A small sound classifier, trained from scratch.
Training: soap at rate 0.004, held-out accuracy 97%.
Data: trained on short read English sentences (LibriTTS-R), 26041 training examples.
Rows from block 8 of a small sound classifier, named by matrix and row number. Rows with one number belong to one channel. Each number is 128 + 24 x the weight over its row's rms, rounded and kept within 0 to 255. All counts start at 0. Numbers have three digits each. After the name is the row's rms in percent of the matrix's.
Before each channel's rows are labels from the 100 clips, of 14976, where the channel reaches its highest value: "loudest" is the band of the loudest frequency at the time of the peak. Only what is clearly more common there than usual is listed. The data: short read English sentences (LibriTTS-R).
# convs0: first width-9 conv (model.blocks.8.convs.0.weight, 160x160x9, each kernel summed), inputs 0-79
# convs1: second width-9 conv (model.blocks.8.convs.1.weight, 160x160x9, transposed, each kernel summed), outputs 0-79

loudest: 250 to 500 Hz
convs0.126 096:130149129127119107157145117147132120137116141109151143149142091157112121078112163143133157115112125079098096150140114144090123120081136126176124112166148126125113112135155103123142135160162110129158116070138112090142117129089142101155117104
convs1.126 105:152137108151138122095115113114118119123135125116126131071112127125139152148173099124109087073154113213121149141120133118130110118113112131154150159120091154168187142124115126125180126112119129119131103126144099075157110111113122152120150167

loudest: 250 to 500 Hz
convs0.144 104:167093155094134143076123142111157169109138115133143101124133108146142134127101099167130154116134110180109118118158134132150118117091127136123128122157089141115109113128142165096172132163196104147140148082141116147119152149132127146132187106
convs1.144 094:156109135127171127108151125162134104084103127108107129121122144162113113147154150093140108114193132117156158132157125110129127123185114111115154135112101157077146154133129136149126125096121164152096169109136104118136113134144154125117135134

loudest: 250 to 500 Hz
convs0.103 101:134130131083131138138121098118130084120119143138151124095068136150093122114076093110115111120115148150132102129187142120138161090082114124169119127161088138101071084121127136080097099098120151154142133106084108122151096137094143142111111131
convs1.103 090:114123118168132136108108141109096162098136159190125139152110159085181128134107163161132148122102147113084116140129153093122120085172098142130167097118160120133143114123094122150146126133092145104104103119120125128118106184169111154132124136

loudest: 250 to 500 Hz
convs0.158 087:089128143104120114086114115160158114111159165134116075124111120175144105105133122160094140134131123122147135122143126126126107102116095122112122134133067124127144096106133174104068107151120172117111142122132108147113112086127147123131159097
convs1.158 089:120181123179122143137123153105128138115159159130158112109107136157170138120139094115141129141097141127119137119164151123106126132144113142121143116112151105120082132149147139171122131105128113139104118150088160128176123162146107142120103151

loudest: 500 to 1000 Hz
convs0.120 091:129126143132109117131124113156149148094112120118147136101117112166160138104124158119135126118127192157122161126169117117156136151186146109146137130096098105144137098144122146115146116139168134121122129086124116116155103154140139112124176138
convs1.120 105:159128136115102170120103150165113099142144094097150134102111140107087139154159134111121155137111124095123098100145153148097156115110147121155145136122086161146185135097161105135133149150128105108115106105154178154105105121174150113097144126

loudest: 250 to 500 Hz
convs0.136 084:115117159078174110081134156126176141135134155118137110099158128144105102118116178114092132092144159115145121122103112139108115094094138165163111131148144117167085130118127143099154110170125102104095104135132121090136128107138182152123152088
convs1.136 085:159187123138118163171155122125069159117140124102104119136115137141137120143143074111120139169126150146113134104102165118141132123150127170128146138148070109172137120133123177152143101111191121155136132073112149159125123121130104133115163202

loudest: 250 to 500 Hz
convs0.28 087:130131157133147166121136108090166166134111111141110115126140151098123130152080121139133120082136137120106094145121155149142090139112124119098121111133094105106129128086124151120129105140109124145100119144127135150122133156151135167126094136
convs1.28 091:126168136116114146111103119159137108089144148128118139161158131130106127125178102125129158148122152080163192142118094157102153122164124139118117133133119120124145167191140148109124143121133132137154138100152159132145170149105090162141166138

loudest: 250 to 500 Hz
convs0.84 107:147130127137167138128129143148145152126143135132144103113110152115113098184093147058129136153127115111146138151091107128105135106111174141136138121149131119123105150124137174123115115140140176130128111142118098116148080127127147140105136080
convs1.84 097:127147097167081122126123137105101146143117099127145121150145103138151096064158101162131137154153156133136106105137149089155146127112080147130116145128103145131093157155084126092128110084137104124130140062121139113121130165124129127150153134

loudest: 500 to 1000 Hz
convs0.44 101:116119146114121136044138069103157135123111164168153125106115112130121124128061109125137116097087103142121103154109144127108142107097149117176101134130112174155086123151177141094105118144156123106122138116131108108175134098097176140133156112
convs1.44 087:095115106088107093128132121124070117138154143158076094106112136145126085157160131155132127111189170104088133128158116134126120123164143137129170129117113158081125115114157135069137165107114170140076099155146128110142109134139123146105141131

loudest: 500 to 1000 Hz
convs0.150 093:136095116120120130065142126140102133100140117133173093152134130141140173089141143205130169108150137162132109153173119118105146093109151137126144099116198135158117116133132128137113143146160111123153128089116147112179147125088186139115222127
convs1.150 102:119157118122126158101128119141116136087103121153118161153123118118110093214134148093152123103117171090092137132158113178088128131157154137111125150157100121084158155117174132106137140110087154129138117110163125172105115118143128133114078126

loudest: 250 to 500 Hz
convs0.58 086:149086139120162128142126147091160129125119137133093147137137166116112145168132123133135125094145137120114122127170095164115113117137152129109079135125147103103126106107151122124120140141158133117149109104116104178111179130110153160133087147
convs1.58 095:139172112130105137126141108142125162114187127158114118142110090145137103094127093114153121125130156149190131108145172146103109107153083157110153144116077154104123112154127161151085110126122134164123110088105166107173118126115125127118196130