From a checkpoint of a small sound classifier.
Data: trained on short read English sentences (LibriTTS-R), 65.9 epochs.
Rows from block 3, named by matrix and row number. Each number is 500 + 40 x the weight over its row's rms, rounded and kept within 0 to 999. All counts start at 0. Numbers have three digits each. After the name is the row's rms in percent of the matrix's.
# short0: shortcut pointwise conv, stride 2 (model.blocks.3.short.0.weight, 160x128x1), inputs 0-63
short0.0 086:460418398475485491490524544478520508475479455494491505501526488454495512487476470480517526502430506526598433512478487497504416446482497484468519509516490508524544525456387490467492480493480521
short0.1 083:441439505525571507515480624480484520484504496439470411470481496481523494440532534457489487542492481470471540556479484514466455417467496470477465481495490483450489451474402477475477467470487571
short0.2 116:522531462480432492475538424497507574458471511507486465527524558553483462550496494468561404438495528493516413495499590505487480496457535495481557521475507575538563499500483423491545486512515467
short0.3 072:481479451481471459509478473510484514497395491465515507529477459489422506439457514507497547426527394461429430509515485556441482434498495472477521486457460493546497492466396502491474547462463487
short0.4 119:554526508432466518562549552455447510464535454536541616536563496480496506478476528490565504496536459512580608473483486479507510501418470456480451485502466500458512516527510497482507640496488530
short0.5 071:503498453507494474466414526472505505490518467444476466400467497474508490492484482478492523491482399493460473552509440488473453450463486503479434493534497478505557492452440449408458480493476455
short0.6 114:477450503513460517523470542456442511509514547490515496500503484531494477471504508494446466497477518509489499477517536530597500518567507495490516494530485524474470659529539482524526458618520554
short0.7 092:509502527451454422632458509503502486522470461474439476499497484456471546482488571460430439523510518561505440540473494442455508569494464459510459540465532522524495567531487509545492456547500448
short0.8 093:473511483526494493529517448488490507549507501556494482460528518471493494499528451531527458456604481513494514447414470583449496451496518510476489440535488638550473511554581471545415521424478502
short0.9 092:486482491491488507470472417491457434531477526524514508494467517507512486467499475454434456484491511429486528479466470587501549487463567498466506519479477514477450494601590464483462482503501564
short0.10 120:598488492478529477487519470495448441466458481506525605509525495472473450532544478537507517544516437443527508530464532513480482466525507621490553540508466556480564466466515442539472559508487382
short0.11 118:470467484492479535456523543515508480492488522523511579522597513498470485491562525492503519535493524479482391582493504510514454478464535450446544473493513451530449473542444542495466455464451524
short0.12 122:485517506499428511526506552478496526431519536470528565524584476499555564492469498468520498459463586546529608453500500480582467449573517441501433485603472497455476535563477542516508556530498506
short0.13 085:490441400502488528491499423534496505502509477471485485488514504501474529527417490565426424518506546520536503503486474531501482483525451479498495497476530441483510501550567503507553527466514514
short0.14 075:429469434496428487469487572513476458565442464544514496539467496473498447420444475489511526469467528518452502545527490471502427471513493450540537548525460613500528467407546484533422528517507450
short0.15 082:485495462467488515499505577517456486500481464480485481545527495500482482506465479484434489497395516515529446579482476537476456506452520475518529525458473511523510527362342511526476548470514527
short0.16 102:491519482516552503471482486505510460478553501559485463468607423441498533532475445570501544495520523522445465538503469456486486493469479457510542572505457461496527423498602557504508510449477470
short0.17 083:467546523515455488499473444568480478518460596500499487510494477573410459533446564531455527537556426490497478575527456510503500450465488480551533497488474420474502455519466487484485490511479448
short0.18 083:481490503529483449437498477511452433497532538455439471491454483483518463568528446477510505492527472469471492596532518379505480454462485476529497471450529508480564541547540481447467505441493584
short0.19 101:437508449499498510499594498459487550444551482502506477500489535476465556469464464506512525455515477507601481490473502528473495448488522492462453523499421530549433445529501477504545552494513486
short0.20 094:514503508534508473472483425466519481494502489462464476445498474476476448494494485575551524455514572530457541510548474549450436470470467498457575493550494483498547480539507526570521462406515491
short0.21 112:420496547499509483522439479479473481491530493506490469492527454466503507487469503440548419523485488468478503485531432443589499464504514515500538516566470478479604600514536477484484487583523499
short0.22 079:487482463494477495497457464476528497515503489483478498548495514490453449495465473539451398514562533610530517420567502522498500518493440470517503472468517509472515560505545539532450490498516422
short0.23 078:571464556502611452485535454499505483503490466525487501481488477457481435497489592448499471466586541513492429527519422505515521448490503458532461428405565508444510447519508482504530492477508540
short0.24 116:506422484484574595510478463482425477540559495504451474517569512527470489519521482557469542480488506477518507517490533474458537516477462523513399547513467503522591468538510438516480469523536551
short0.25 081:499545521482536493433517473495475466497519483498503566551549469494483531573499469550571465500524548475498456507465462561479554490445490448489490445462496422487480506616530533594493495533487498
short0.26 098:487490509466497546489485445489473518506493477586496545580487480475477465438432514524489522555478587453459456507500463510528472473464480437493560467409463542489479501495525508493495532451577527
short0.27 111:477505460540544465477486530473460524596489521477516530496463493487544452488467480595478483509457471513493529434556500506468439483516524506596480483557483498530473493496497506548450486479581472
short0.28 086:456518519468503524463467472478591540489536489499555503459467485547436452429484512424526496488540511415451449541512556542490525452535511489491468512539540459516539472545457460510481470492520477
short0.29 103:532522474441528483575472519499471513445482539489471518504548483489549457470427506506500457505437468464511457551462486506447529522517491467505533592456497511454443492560568431449548488454483453
short0.30 090:523487614541508454491485457474494466481554528477528445459505493445500485463528539568429517521613467502469518504475478456439475448515486481513505452505504548463456468569426503575453489482528538
short0.31 117:498458558525489543493567490431511458442454508481432447459468497501498427543527476456492522502487502540498523482585541485491512504499484513616534454494454535554549539499510520545488563580468471
short0.32 064:465473507495501510486482660487511549512482481486506499462510521523484511498479583460474510537490462485500450555513501468492474477536567544491492489465473495463476481465321489482462493493537529
short0.33 111:564515463529482530565461520481503500513468506489521610536512487481525561451541487530450466419482491510489453459498432515606510532550484537435565445528501509471491466510477480429499530490570433
short0.34 104:489509484495460651465474507521535545489421488447480462532490554493504541555503470480536495537517494473455501500508487483530458537512497511535495515501475455486523459475505556454443568478503510
short0.35 080:471480550467528453471456451515438502502500466464457447467526487487464527468519522421574568460561451481509510429458488480481419467474497527503499425489535485552532466582482448510447513469516441
short0.36 097:545505475468545537490427552519462466403494529478503516472469442549522499412498468483493515475460441448428526565523398526531436482443469500531461481522453518490517519417461488547436487394524501
short0.37 071:501475528509518477519529595490513502514457511498500516436515490511536475442504487421546536496476425505460452518511488465452496527538479542419494539516485456521470502421361485387518501553505492
short0.38 113:506499513479581470492509490548534415535514507578438455454515506489506483537569490532409503526493436481466510495482462562517489494507466506461553537561512507533592519492507465503460478526482456
short0.39 122:464496484474410519537540495518508516604487482620548586483519479489502542499483537556467489580466493490502508495566477531553506476536428541438496514436484519477512507483550466534516512503523489
short0.40 082:513483555478467499596572508528488480520533523412469566419461465548574529431427547458474514470463470466496493482507472493551440561469487513499478495464529488526520498514516524496591480461489498
short0.41 110:499494521549480509561587453474518493498480540502509498476449514474419485514481484483498468520447474451577476460526487513495469498504454498516518544439597452515485582511520476506526495496495525
short0.42 079:490554522539477484568564430537540458448517510525459478500490483547580410438457512495500440477478529517502456490440456484446519546504462495529475438495502539522524471504458450501621449414444481
short0.43 077:470515512460496472494464665485487529422504534508582490494496519511481484477489506485481516539421456442459457625513490453525496569507458452570465529508474464499458515563439457487513468616463567
short0.44 103:478553513363515449440534507466506440520463460514506462476505475418530465481524469476471535496494469523525474508462464489502557518512560488449496490498494496558497448503503514534505515477529474
short0.45 134:447473454452498556565495554524495450553460498501530528500469428509472504469480467524548488512492507463510477539515537530498461445547472545567533532450543481521611407504508513534522508438505550
short0.46 119:510474482468446494501458457480473462504508438522494490469573498433522458446503490550517533518500432580473472472506554404517447503530493569488482485502453479517568462475477538559491433558414535
short0.47 104:501444480458528558480486494482469527595472507484476600401536448485473458538473470641521494491530528478543441524477551459509500546529509515537482532556520537506471500472473503530488571455490566
short0.48 098:488480509473500478469564553510434484502492431481533476498515501418460488487532471517498462556437478482608483445516514469464495466503460480499490475475503514458461503496453523521473473491492486
short0.49 117:480534482513499549506460494468454490520463466495513472487513456467514492535455475431625478445551579459495556459500559470470483531524525419595546482521525455491536531454503486520492577476482576
short0.50 079:529469519541483574478512481416521506473493473517531515492491528548497449524423505554503529544474597517492498481479518508570435500539465490513507482581438560483443426474439512513436529514556499
short0.51 099:441506467511491456585501467526469508507494563442502487477513484524644503453482551477514460503487602496458472435533460488494440363513550477466474474486401527515491458507493487514552447510457497
short0.52 096:532566521493522460487537545595428528470514574503484555544502514406515465488457481475451500526465475438550507489503498495505538537551565473475444615523547528524489407473512463465447471501547447
short0.53 122:576516472599531538522524485529433551509528465445536510505522524474492521507470505469473510443473461534544449514486479539530515474434427509494522457486530561498482547487475475515560477504521504
short0.54 095:469583456517456468489478545560500483473431486426566509455443509521540458493462471452429477527490485477515502430565475491472539531489486471503433561492474485497458400462544516541481433492565516
short0.55 070:508521532527485474473552461493536499540568549449480477511522505507552459433477582445455463488508503586504485594528456501510551470508478469516452495462531526505508534512516547517559474470457503
short0.56 092:469508545517443521464504473554525510565519465507480560536436593498478516546560512456571556509497484552486461428541542527528464449488464532506538482475495463520486400465467574550496499498520566
short0.57 110:494478530461508563532482495471511498525471469458536418398469437473497537476516598499535463500522481423531519502507548447498504522544489588609541529486499497461591474483495516466488601487410499
short0.58 085:520505482476490505457543418458459570452509512551497485466486504526537490464463442498481419577620508452476509512428451583515508451523450528536519481460478462506559516530601488459508463508530477
short0.59 129:550505476515513453523455505471499438501500502483487469479472496428516483432550539483487438458504549545519487463482525519526519445510523461562538505494482473499430470513445468499492638531466455
short0.60 094:468573495596524457532526554458547481497595493495488481473469456499571579457441501479520485461542552540431481464451486524481515497503540482452518455441525522492547465482522484504401531484508469
short0.61 068:507541472427495502464523649458467489479427564452496507449470529555500538487509477472465519462498464467467429514455456454505457501518561485477504483466522518530514483542411482464470485528455482
short0.62 088:485481475476487556509505505508501462544526479508441485539509473464533496487534474484545516543514480461540427481510567498499445516512500522463570476509482666497488414457488478511484550521480545
short0.63 132:681525452463473494489514518554514504442506529535533485500428522563480506469551492531528438497476535495499468547532606417519552513404460472451528481558535445500524462547473482457478418475450473
short0.64 110:511555531456479430459474454502472480482487513493480439541543497454520500543508478434481443485497489480494590466533575487473475498533584479496482480502502482584514598481520462517445508411461503
short0.65 119:491489476507582470481481532509541417470497449543452527505454468488469553526511500459471513449487548481510448485540598539445473479640540502513475461456528479532481502517484520494541554495610470
short0.66 107:485515515530517483630587522496496506536488492466489469481449508446426491483450451459538518503466522511504477454462462511543495560525516521472539462534458478553445508491490516471437455494538532
short0.67 124:611519490503564525422510498539490493516468516460557448464581425493501476538514566484425494558533497507461475475488500446521495513510548526604572443511490537512639507465513561488484423550428544
short0.68 094:528488573464472562475507472427490459512543550499570451543531518504504429569536575477536516500540483454480526507492444504518570442513474524497475504494598510512464467462470475480455450543487419
short0.69 064:448522537445492477467518490532556482498488504450486460479538530574579546482454563439515441481465510500524510524513543490510588530410574503494418431472577477579497478482518520534498459451529517
short0.70 101:527491545467498495505495422461530478491524522570471521557447424469492557559460444497491543473520473510500538544476475485477515530483471461491488612495464548514441489507509438499498508484482494
short0.71 090:527469418464478533441490513519506473534485453483492488537439457547501528514508515494566486434535527552462500463477487556423505443480477470449518415466472500456568458559545553515505507446468417
short0.72 120:529432489464520529426528501492519505490566483525518542460481468489517445498436545513492431500467473504516450587481441479530523548484561419453567542494464497532497465476512453453457456513480574
short0.73 087:465460486472480510421448476500481528522565477466473469440527522458509480441494445446518502517605529430522503406523520417501518457474421478539465493465499514477460503507486501487496536455482478
short0.74 106:506511524493489420477495480466493483503463501519495488583547392466470483502517507501478545522459457509498517521479451459517429513538529523489429533477466475493543483497592540450439488511586513
short0.75 097:515456534475511532486489467512436543554499476591476546541552514437504478483518464563517486563445551518447458467516529402480513464526453566526490436538450510492420480564435537565506556519504470
short0.76 086:493481466442531470547516462555462418522450521493486470536469512535500472447477550442493460444549562491492498463487571548503494478547517525463456543477473457531451447527590492553422468452513458
short0.77 111:465514552517478504476542479412409476463593506454443483463466462467549498404474476485507465481569452506640516481509481540489481493496514480512522559506459475580560530406455521546528493491459436
short0.78 086:513491519479562526470418493533461547465506479532496566478436520501461553525482499513559503552478610545503507527519546535567467452444460460514577535467494506508552488436486571465482481485432554
short0.79 120:536447496501516462455476479556487532421457444478464482494420469551532460601486465500615520516474531537538509482456430455490442481490511533482571536476557500494525475444476476473546502507502455
short0.80 103:563543500544472440440500521479458525542478469456511524484480426589504472493431395486502505452514495546504452523472439499534446416552553547465500448511508521520483405478473478470490495495485501
short0.81 095:464469506520518474464486467504464467513450513511460485486533496511498462463494488558461516405476528449451452596532497490475468470546505556550426549580505478478541496520595454508499515438478448
short0.82 097:446497499463456546464456495457509467528507434508464506458419502544499534619524457464545437547523441466477459498481465470461428448506522481448476477477510526502473458486542525457490516531441444
short0.83 113:435449524493530519515486451551493485491479515552441510498436498473529610452509487496476557532493489463519610580468477505522510515498520518546453456405491548491416514455530499472497537480540426
short0.84 082:452516525625558426540544469528493479498492519464512481477518464560489542434483460476451510447582459498449473547458481546492451431453456449524486436482470559519490461459450432472463491497483559
short0.85 082:507504477496516499454476404518504458509528533453472508485491541541474527489489453505435482501661537477494513468511503610513508455482484451503503448463518565499523491599566482540430473423504531
short0.86 067:476517527552534510521577617513461506479503507495489513524483447487473481458447546445494529473511430497515498517542497544494466546495481487473505517513464463515547518344377461475453498481468487
short0.87 075:436538470568524484461527487558531475454578573503520488488498530483491531482451532460468468521522481460539460451494524461472544577495537478493442420465570495573496445540512471469520464455458492
short0.88 104:530508462507528517522495552494518422507592520507542522500514433658519436506483580455537474539556544540436466543435444496478529425520537493540468476507499516572490555521467492442481507460519497
short0.89 107:513493501471506497526510479439469454467500492507481536521455512455464480513518512481517504423529506448462459478505473477510472525605531675493456507643477503473513496486471509459537431466591599
short0.90 087:492492514512470506463548471486527523505464517481482429489462480495488466520530456565516427504456476454537521479517479502486548546454560455501550401473565493455472506486582457540599440377504529
short0.91 074:463512524485511459469484608517500491483466498544522489455499478461530502448493589512479547467459500496403484711472457467520516461484472478529466591520491494480478463447633472538493514524476508
short0.92 102:472474486515524445611511467519458464461488480472493441554529468546428568430468545610472463450472507520533468485506485546515528483454579485463469462544507526582492499417569459493468464462469485
short0.93 093:517501505502517443491495465447498449532431578473456525462498511505463519480449536544520524460522543509481463450532520546490482503571450559526536434523498394472490499497488499588458428460497486
short0.94 108:482543493541447492518506465421526524448596492502533515540500474517431515475463505493452490504494526495428516501469566476451521612529508474502523487489527474560522542486520538525466469601596474
short0.95 078:458519474556467496521529468564526532492483528494443515470489488485511469469458492459410481528476516570506498504544493469495535518472528507557464448465503483499480479488541490500455407456458487
short0.96 091:585488544492465498482479430494466464558427491501479448541458437504550489492515485548567542494541492487564525510556511511550593484526533457482480463511489473453500501486539390466428495441507535
short0.97 071:498573481600465505556528436623533461523456500456466439506498467540501443464463510434438490521378498582495466498495465464425515517492489555497470500461537510489469482514476492560510485516522482
short0.98 104:538487493534562454483549539450509465537483503514493500440471435453490444552502469478495543435558489611478502504431477487587496480480474495518464522561516468479456436530506439453549500486601494
short0.99 078:453468468458477510454535391498535506525526484543505514443530520525509523570528457541533419531548505514494496503462438581490548445538477468463445472505525505498416538501552533447522564473511559
short0.100 080:472495533492491476496484468454482461499534495458500477542518466535425468441465566468493467539571473455487473589447494485456447410571442471521530509489538471515501535531397444496529558549515444
short0.101 112:514519528582551526445491509473460447482562517499580496476613448508509466500496523587459543509503546478546509452536534500497490479443505542509470615519454470504585449529522555529506576465514568
short0.102 101:552500507535524464558491488555527523482528466493502462524503448590497434489479536483492521517483570499463487483546467481512524550484549502504428562498406528495456504495475506542541471459518508
short0.103 112:472539524472483467609485552404499479501522534508530516501528548443466462495491506511470465485528534604485574501510471442544476590560478538512508457546511502500520643505503449486458484628561512
short0.104 125:512519592508473565529520540522527455450549474580452597501468487462510588421589450505499502445512500526444497462481554527500538539517491490431533451479523432477449502515506499484486550442492531
short0.105 078:516482518532548496547511421493477506511435434471445493477422491489518488450467449504452473437568601507472481511544425544446454462454508451488445460458442502497509464634514527478533456491453465
short0.106 095:486456463456576495505580551451439502427492453438480460499498481471482558492487484456463493493456501472596515419467517447541524494498484449528509536474445561495435495489422515511510443495506510
short0.107 121:392478527450439579474489498496504495497534504492603518524452500512485510452474494439527514566501451461511537489484501494509532474555468562538547508466492536523442482520476520544465503535366543
short0.108 096:446509500524510505535631527483519561536458516474548470543421455498441501472454515423466450481482490492620532485437493506454474543479512502513524519498506485508500470507470412511480471517493498
short0.109 097:534477513578535503502487498499558506585489480573440533518428580477515517542535468509575489459479498491467487513582490503516478424486480482508512456565520508486517447477433524489486417450499561
short0.110 102:468523484521489461564520517561522464485465478474449474481480492520531492443530441495456464531527521489448438474513505527533556472526580460507507449512521491609475496488451517537425493444464494
short0.111 101:456454453457486417571464434448472508479527564511543487550519448512548444463515479527475439518412569511480486477434456518477489512551477487485500562520557481493421530546460468483466534505473450
short0.112 105:462496500572504514508613543399603477496481529519494507461481473489432541449525452492492488492478477518596465440454511487463467448481436497484571536551507465541450496499481490522508498488562523
short0.113 124:510482489427454497573497529528504535424557456469540488468485512542547515484434489530466460480533532592582545466582494467514480534509432464519526502509445460634491423502500526518509488492494458
short0.114 083:509494533458434481528526421500562485445491525500516460492534435467500528500575595521452515485641508487474463503474523606495537463495553542515519469520474515491549464468485506437465491522534522
short0.115 119:519502523484458457512508471498489537575490546469515498437533485502471424473500572571474532578504473541480516477474517490576495511509511501497553503436506502476539578508482566569468433506529657
short0.116 089:463480482506513471486517570467522503508430448490504513489493515517477534485503536531506473508501545541484469505475508577503448659512512502483476530476468506493466534462493431634459461603508512
short0.117 097:452507454495507499482500488489489521480493505486489492489540467486533449452517519534478508457453493496434491517487471440427446479472490434546487573500505479503530454515611485532485535499430493
short0.118 117:475516471506461554491485530488630494504562552533488494465474490586499521606439515466510467467494557455509491510573585482468557529484512449485499505454557539475473462455469506549540553491494504
short0.119 097:465534505586486478479567516527528474510526588487441520511483480549510528425518547545521426547469477440427491497481525443525519552492516452473484491530538462597504437525550568490562520547526472
short0.120 085:478460514445490446535458500467509445526570507430542548422470514513534559442432515548498481479583553534522474521488521500508529470487488497540550533472539504511532504475478505502516491511522449
short0.121 080:542473487494493490463482513499505445524483534521566504561502560423442531510496475458472515550448508500457496511574500518516428499497463536486506500527490534517469507437473533569465507509530534
short0.122 104:513509503468465486451460456506476452442469458490397535559524520515498624600488474503532552547487448553461515473446476462477462449501487438560578569508517499473552489491524503526478507497440473
short0.123 106:456608517574506521516489473500521444501469496495475551500486498585543509536516538501533556487482551485451498531532476524468545524530486446444532456490564480531454602458492521458609420497466507
short0.124 110:542484493487549445501488481445474554447497516498545489579606474476456572472539491452458560613509518455480524468586510493524496467467504481439580548583465598497565477441491501505474586490524410
short0.125 109:526519492460606480550487447491494500460525525548421506559514467468451514497484475519525605519520475499521432461554550507468471507536501504475388454481499543476430466443506483538543540509555515
short0.126 079:422608561507530454537512543547484496503514523511553460512490481561515487475454469475441494520508507498465500459434491425486505555540470429435477535462586488534474479486529572491479515540476450
short0.127 108:505429560499552510459461508458472518495497495484500472534496547446420457471544493420425479531471495492472531515510542555444504500570488485573553441614446495476528437456518495521500557522495655
short0.128 101:560468510558486527523503475463476454474524474554507491493525466483423505516520473457509539547498519551481545554512446483498464479516488523505465529559448544509489409437527496460478505518552408
short0.129 113:441473433501448547482535496446470432482504464508466483494458466481477468454456475512558454496518508517465472511483512518436466485572466621488470444576490520462463502462496570535486471490535622
short0.130 102:482561561481509476456428482580416468498465464489593525522528464515481442470465552488446483483519531473485482523448498462507436427498494507481500463533474507427484507482495531547504537519507478
short0.131 109:531500451632494480512529531524472497472513518502499482457527515499419506487513485487446472503464520550538517455501513431474512523507463449494471501451546474471478456590483469467480540577517474
short0.132 117:581526536463472612520530476548483512448466449552461606549544452514502463506494479477526514520506471451487558509462492509411530469566495539570425523494463445496525483464547503508442491462471470
short0.133 096:479523506538489473555533527455539464491594508488520472519509437523534518465522550482442415462449472554498539537430539492459524517528556496444464466514551473606534506459566512509464482524560434
short0.134 119:519477504462475630462510514500529484558487446465538521468454484514478496516552479455461533601512490510457553441509442486585492529444489505460422476456452543515501449499475507444478508526484478
short0.135 082:500443456514479491526485514479472506481528438505555523504525529448505564556439498524487515525462514499454547558521572563477465429563499445510558522556446553478424508547567547533481415496531564
short0.136 106:491511448652435487473524482592543517520474544477492523509480437444524468509497457505526463554465498526490486529493515509471511561484593536517476501462506505445481433480546532481502495477510489
short0.137 092:490504550481496444548449491524517514453577461517561490484452429538542474489449604479448451483517552590472511558485533453412526471484508483510446513472496522488522501452493553583453511494541432
short0.138 106:508513485504497477647429492517510505460478539512431461514458502497524535446509525547452452472466530523489434484509502518514559478514436499492470459531494485534480618459555524437510495489526454
short0.139 128:556555489481446494500478459525523437606488453467501441571542501464559593564530488521465474446445523538475473452499481526541461477477546400521572483536497499441541522481462485540498453476507535
short0.140 112:543478534481603486470537508470459460560464505586437513469458464504513599479535482544483561512480509504517435461502505497523458487507489577449515428567511505535475475464546563553522556504539606
short0.141 114:469465485478537479477501513487487452544509430551466506462453463506542524495459491538461551524495498506489467503574445486616531460557505506605450501504516529502491490466537527471480472461536573
short0.142 080:482515480506478480486553529530505466451453511474501479517423472481570480461500502496482419475439535451576506415506444464529446492405513524493480451487455513441525513557453451464620512454486518
short0.143 087:461530451491502453485436537474525469532521426482492437487490498604465482489553555432485506443438442439430484477491494429446495457489499516487452548474493498466511498428437445475537481493447491
short0.144 074:514497467564479506539540492513512554491504564495497488425524486549516480523522549480495438467389486508528466520546483481507484501540494475530503448427488503456437515492513438521518474466498473
short0.145 098:485526497484502503429482442480513482505467462453423498450478491588566465477486494526531484550442479457496424476555498497529502557517552550450442430517490551555518520495579512504580476430455436
short0.146 104:496536435480467526451519521482562491491464518531528520501449505451521433456435463478453492508531496521550469537580513461486478495530441509491488452499480514558521512465542516509414561478517470
short0.147 111:475530476544508490433480521462490530542485518504516522525475449579467593446473454547514460489486537523457530504526559448473517447500571492495479460514556508500453439564453514500507469472486598
short0.148 098:466472494517542603528498481475495472476464495461581503483522427472480499421456479481485515541613480453462417516464547586480502449487488464440504446554478464517636510551464510440454497518543548
short0.149 121:459552511528477492579472510455474514465551534528533515472544468504486506466504410564482484451502469459438532484510560497530540422499468511466469484490495567480503593457489496530490509387544517
short0.150 095:476497479527478431572469459490569553490502502447521488444484509496520454513501484579549433529494563538501516457532495520452500488532406484543490478481516478496497520499464577495456588480503414
short0.151 116:504536498469478463492508587446501575500511468473570501497626543483520538526466520578501496457502476506474537537493470516484488594493501483478493600461454424464555492462519412530489487596498495
short0.152 065:419492500552490494465495477483558521487545547505470496564439465579525479439486567472474446429480458578573467427593517479488511464470566492480482495477511477523494489496498532505589447478470477
short0.153 074:545533490515498467463502492530523539524488517531420512447426498505446480496508525460508487513550599529466505504526515517523505541453512555493494487442481483510503497623564461540536410522464493
short0.154 069:420450563471481517501520403527450464457507511520572521494488478468517442455566582474511490543581534466448467566467485494469480431521502494460482431508529547524472426512493457550518558473432500
short0.155 129:588538482495525505481475527548558517536490513521507596489471497527472510439466484468551541418508484524494515552466505532417511471407516493513509473504474531474435456519480437468506489490498525
short0.156 124:494507505475515465540487484484500535559533484501577478513602492525455527501475517543474496526492499535478525452484503500512491461484528504479526493493522496478519597551488486570457522474546482
short0.157 119:490488493508505516470470493469525468506467482490450469457640558471515528493535503516518485531512546456536550476540472524529536490516479571517465405501516557501580454552470557517499580437485480
short0.158 107:483512514452473521486529482472484451519512454477407502458488493541477513506555493532521480528430465529630516506544501473502524446476454477467472505518491488542537444564541492478520472488518570
short0.159 121:455514491477564526506478488450450544457472497487513485458528540535459443461456494519513580556511463510526523516521505581474467503446512516522470466493479460549599404466469521494537611395420554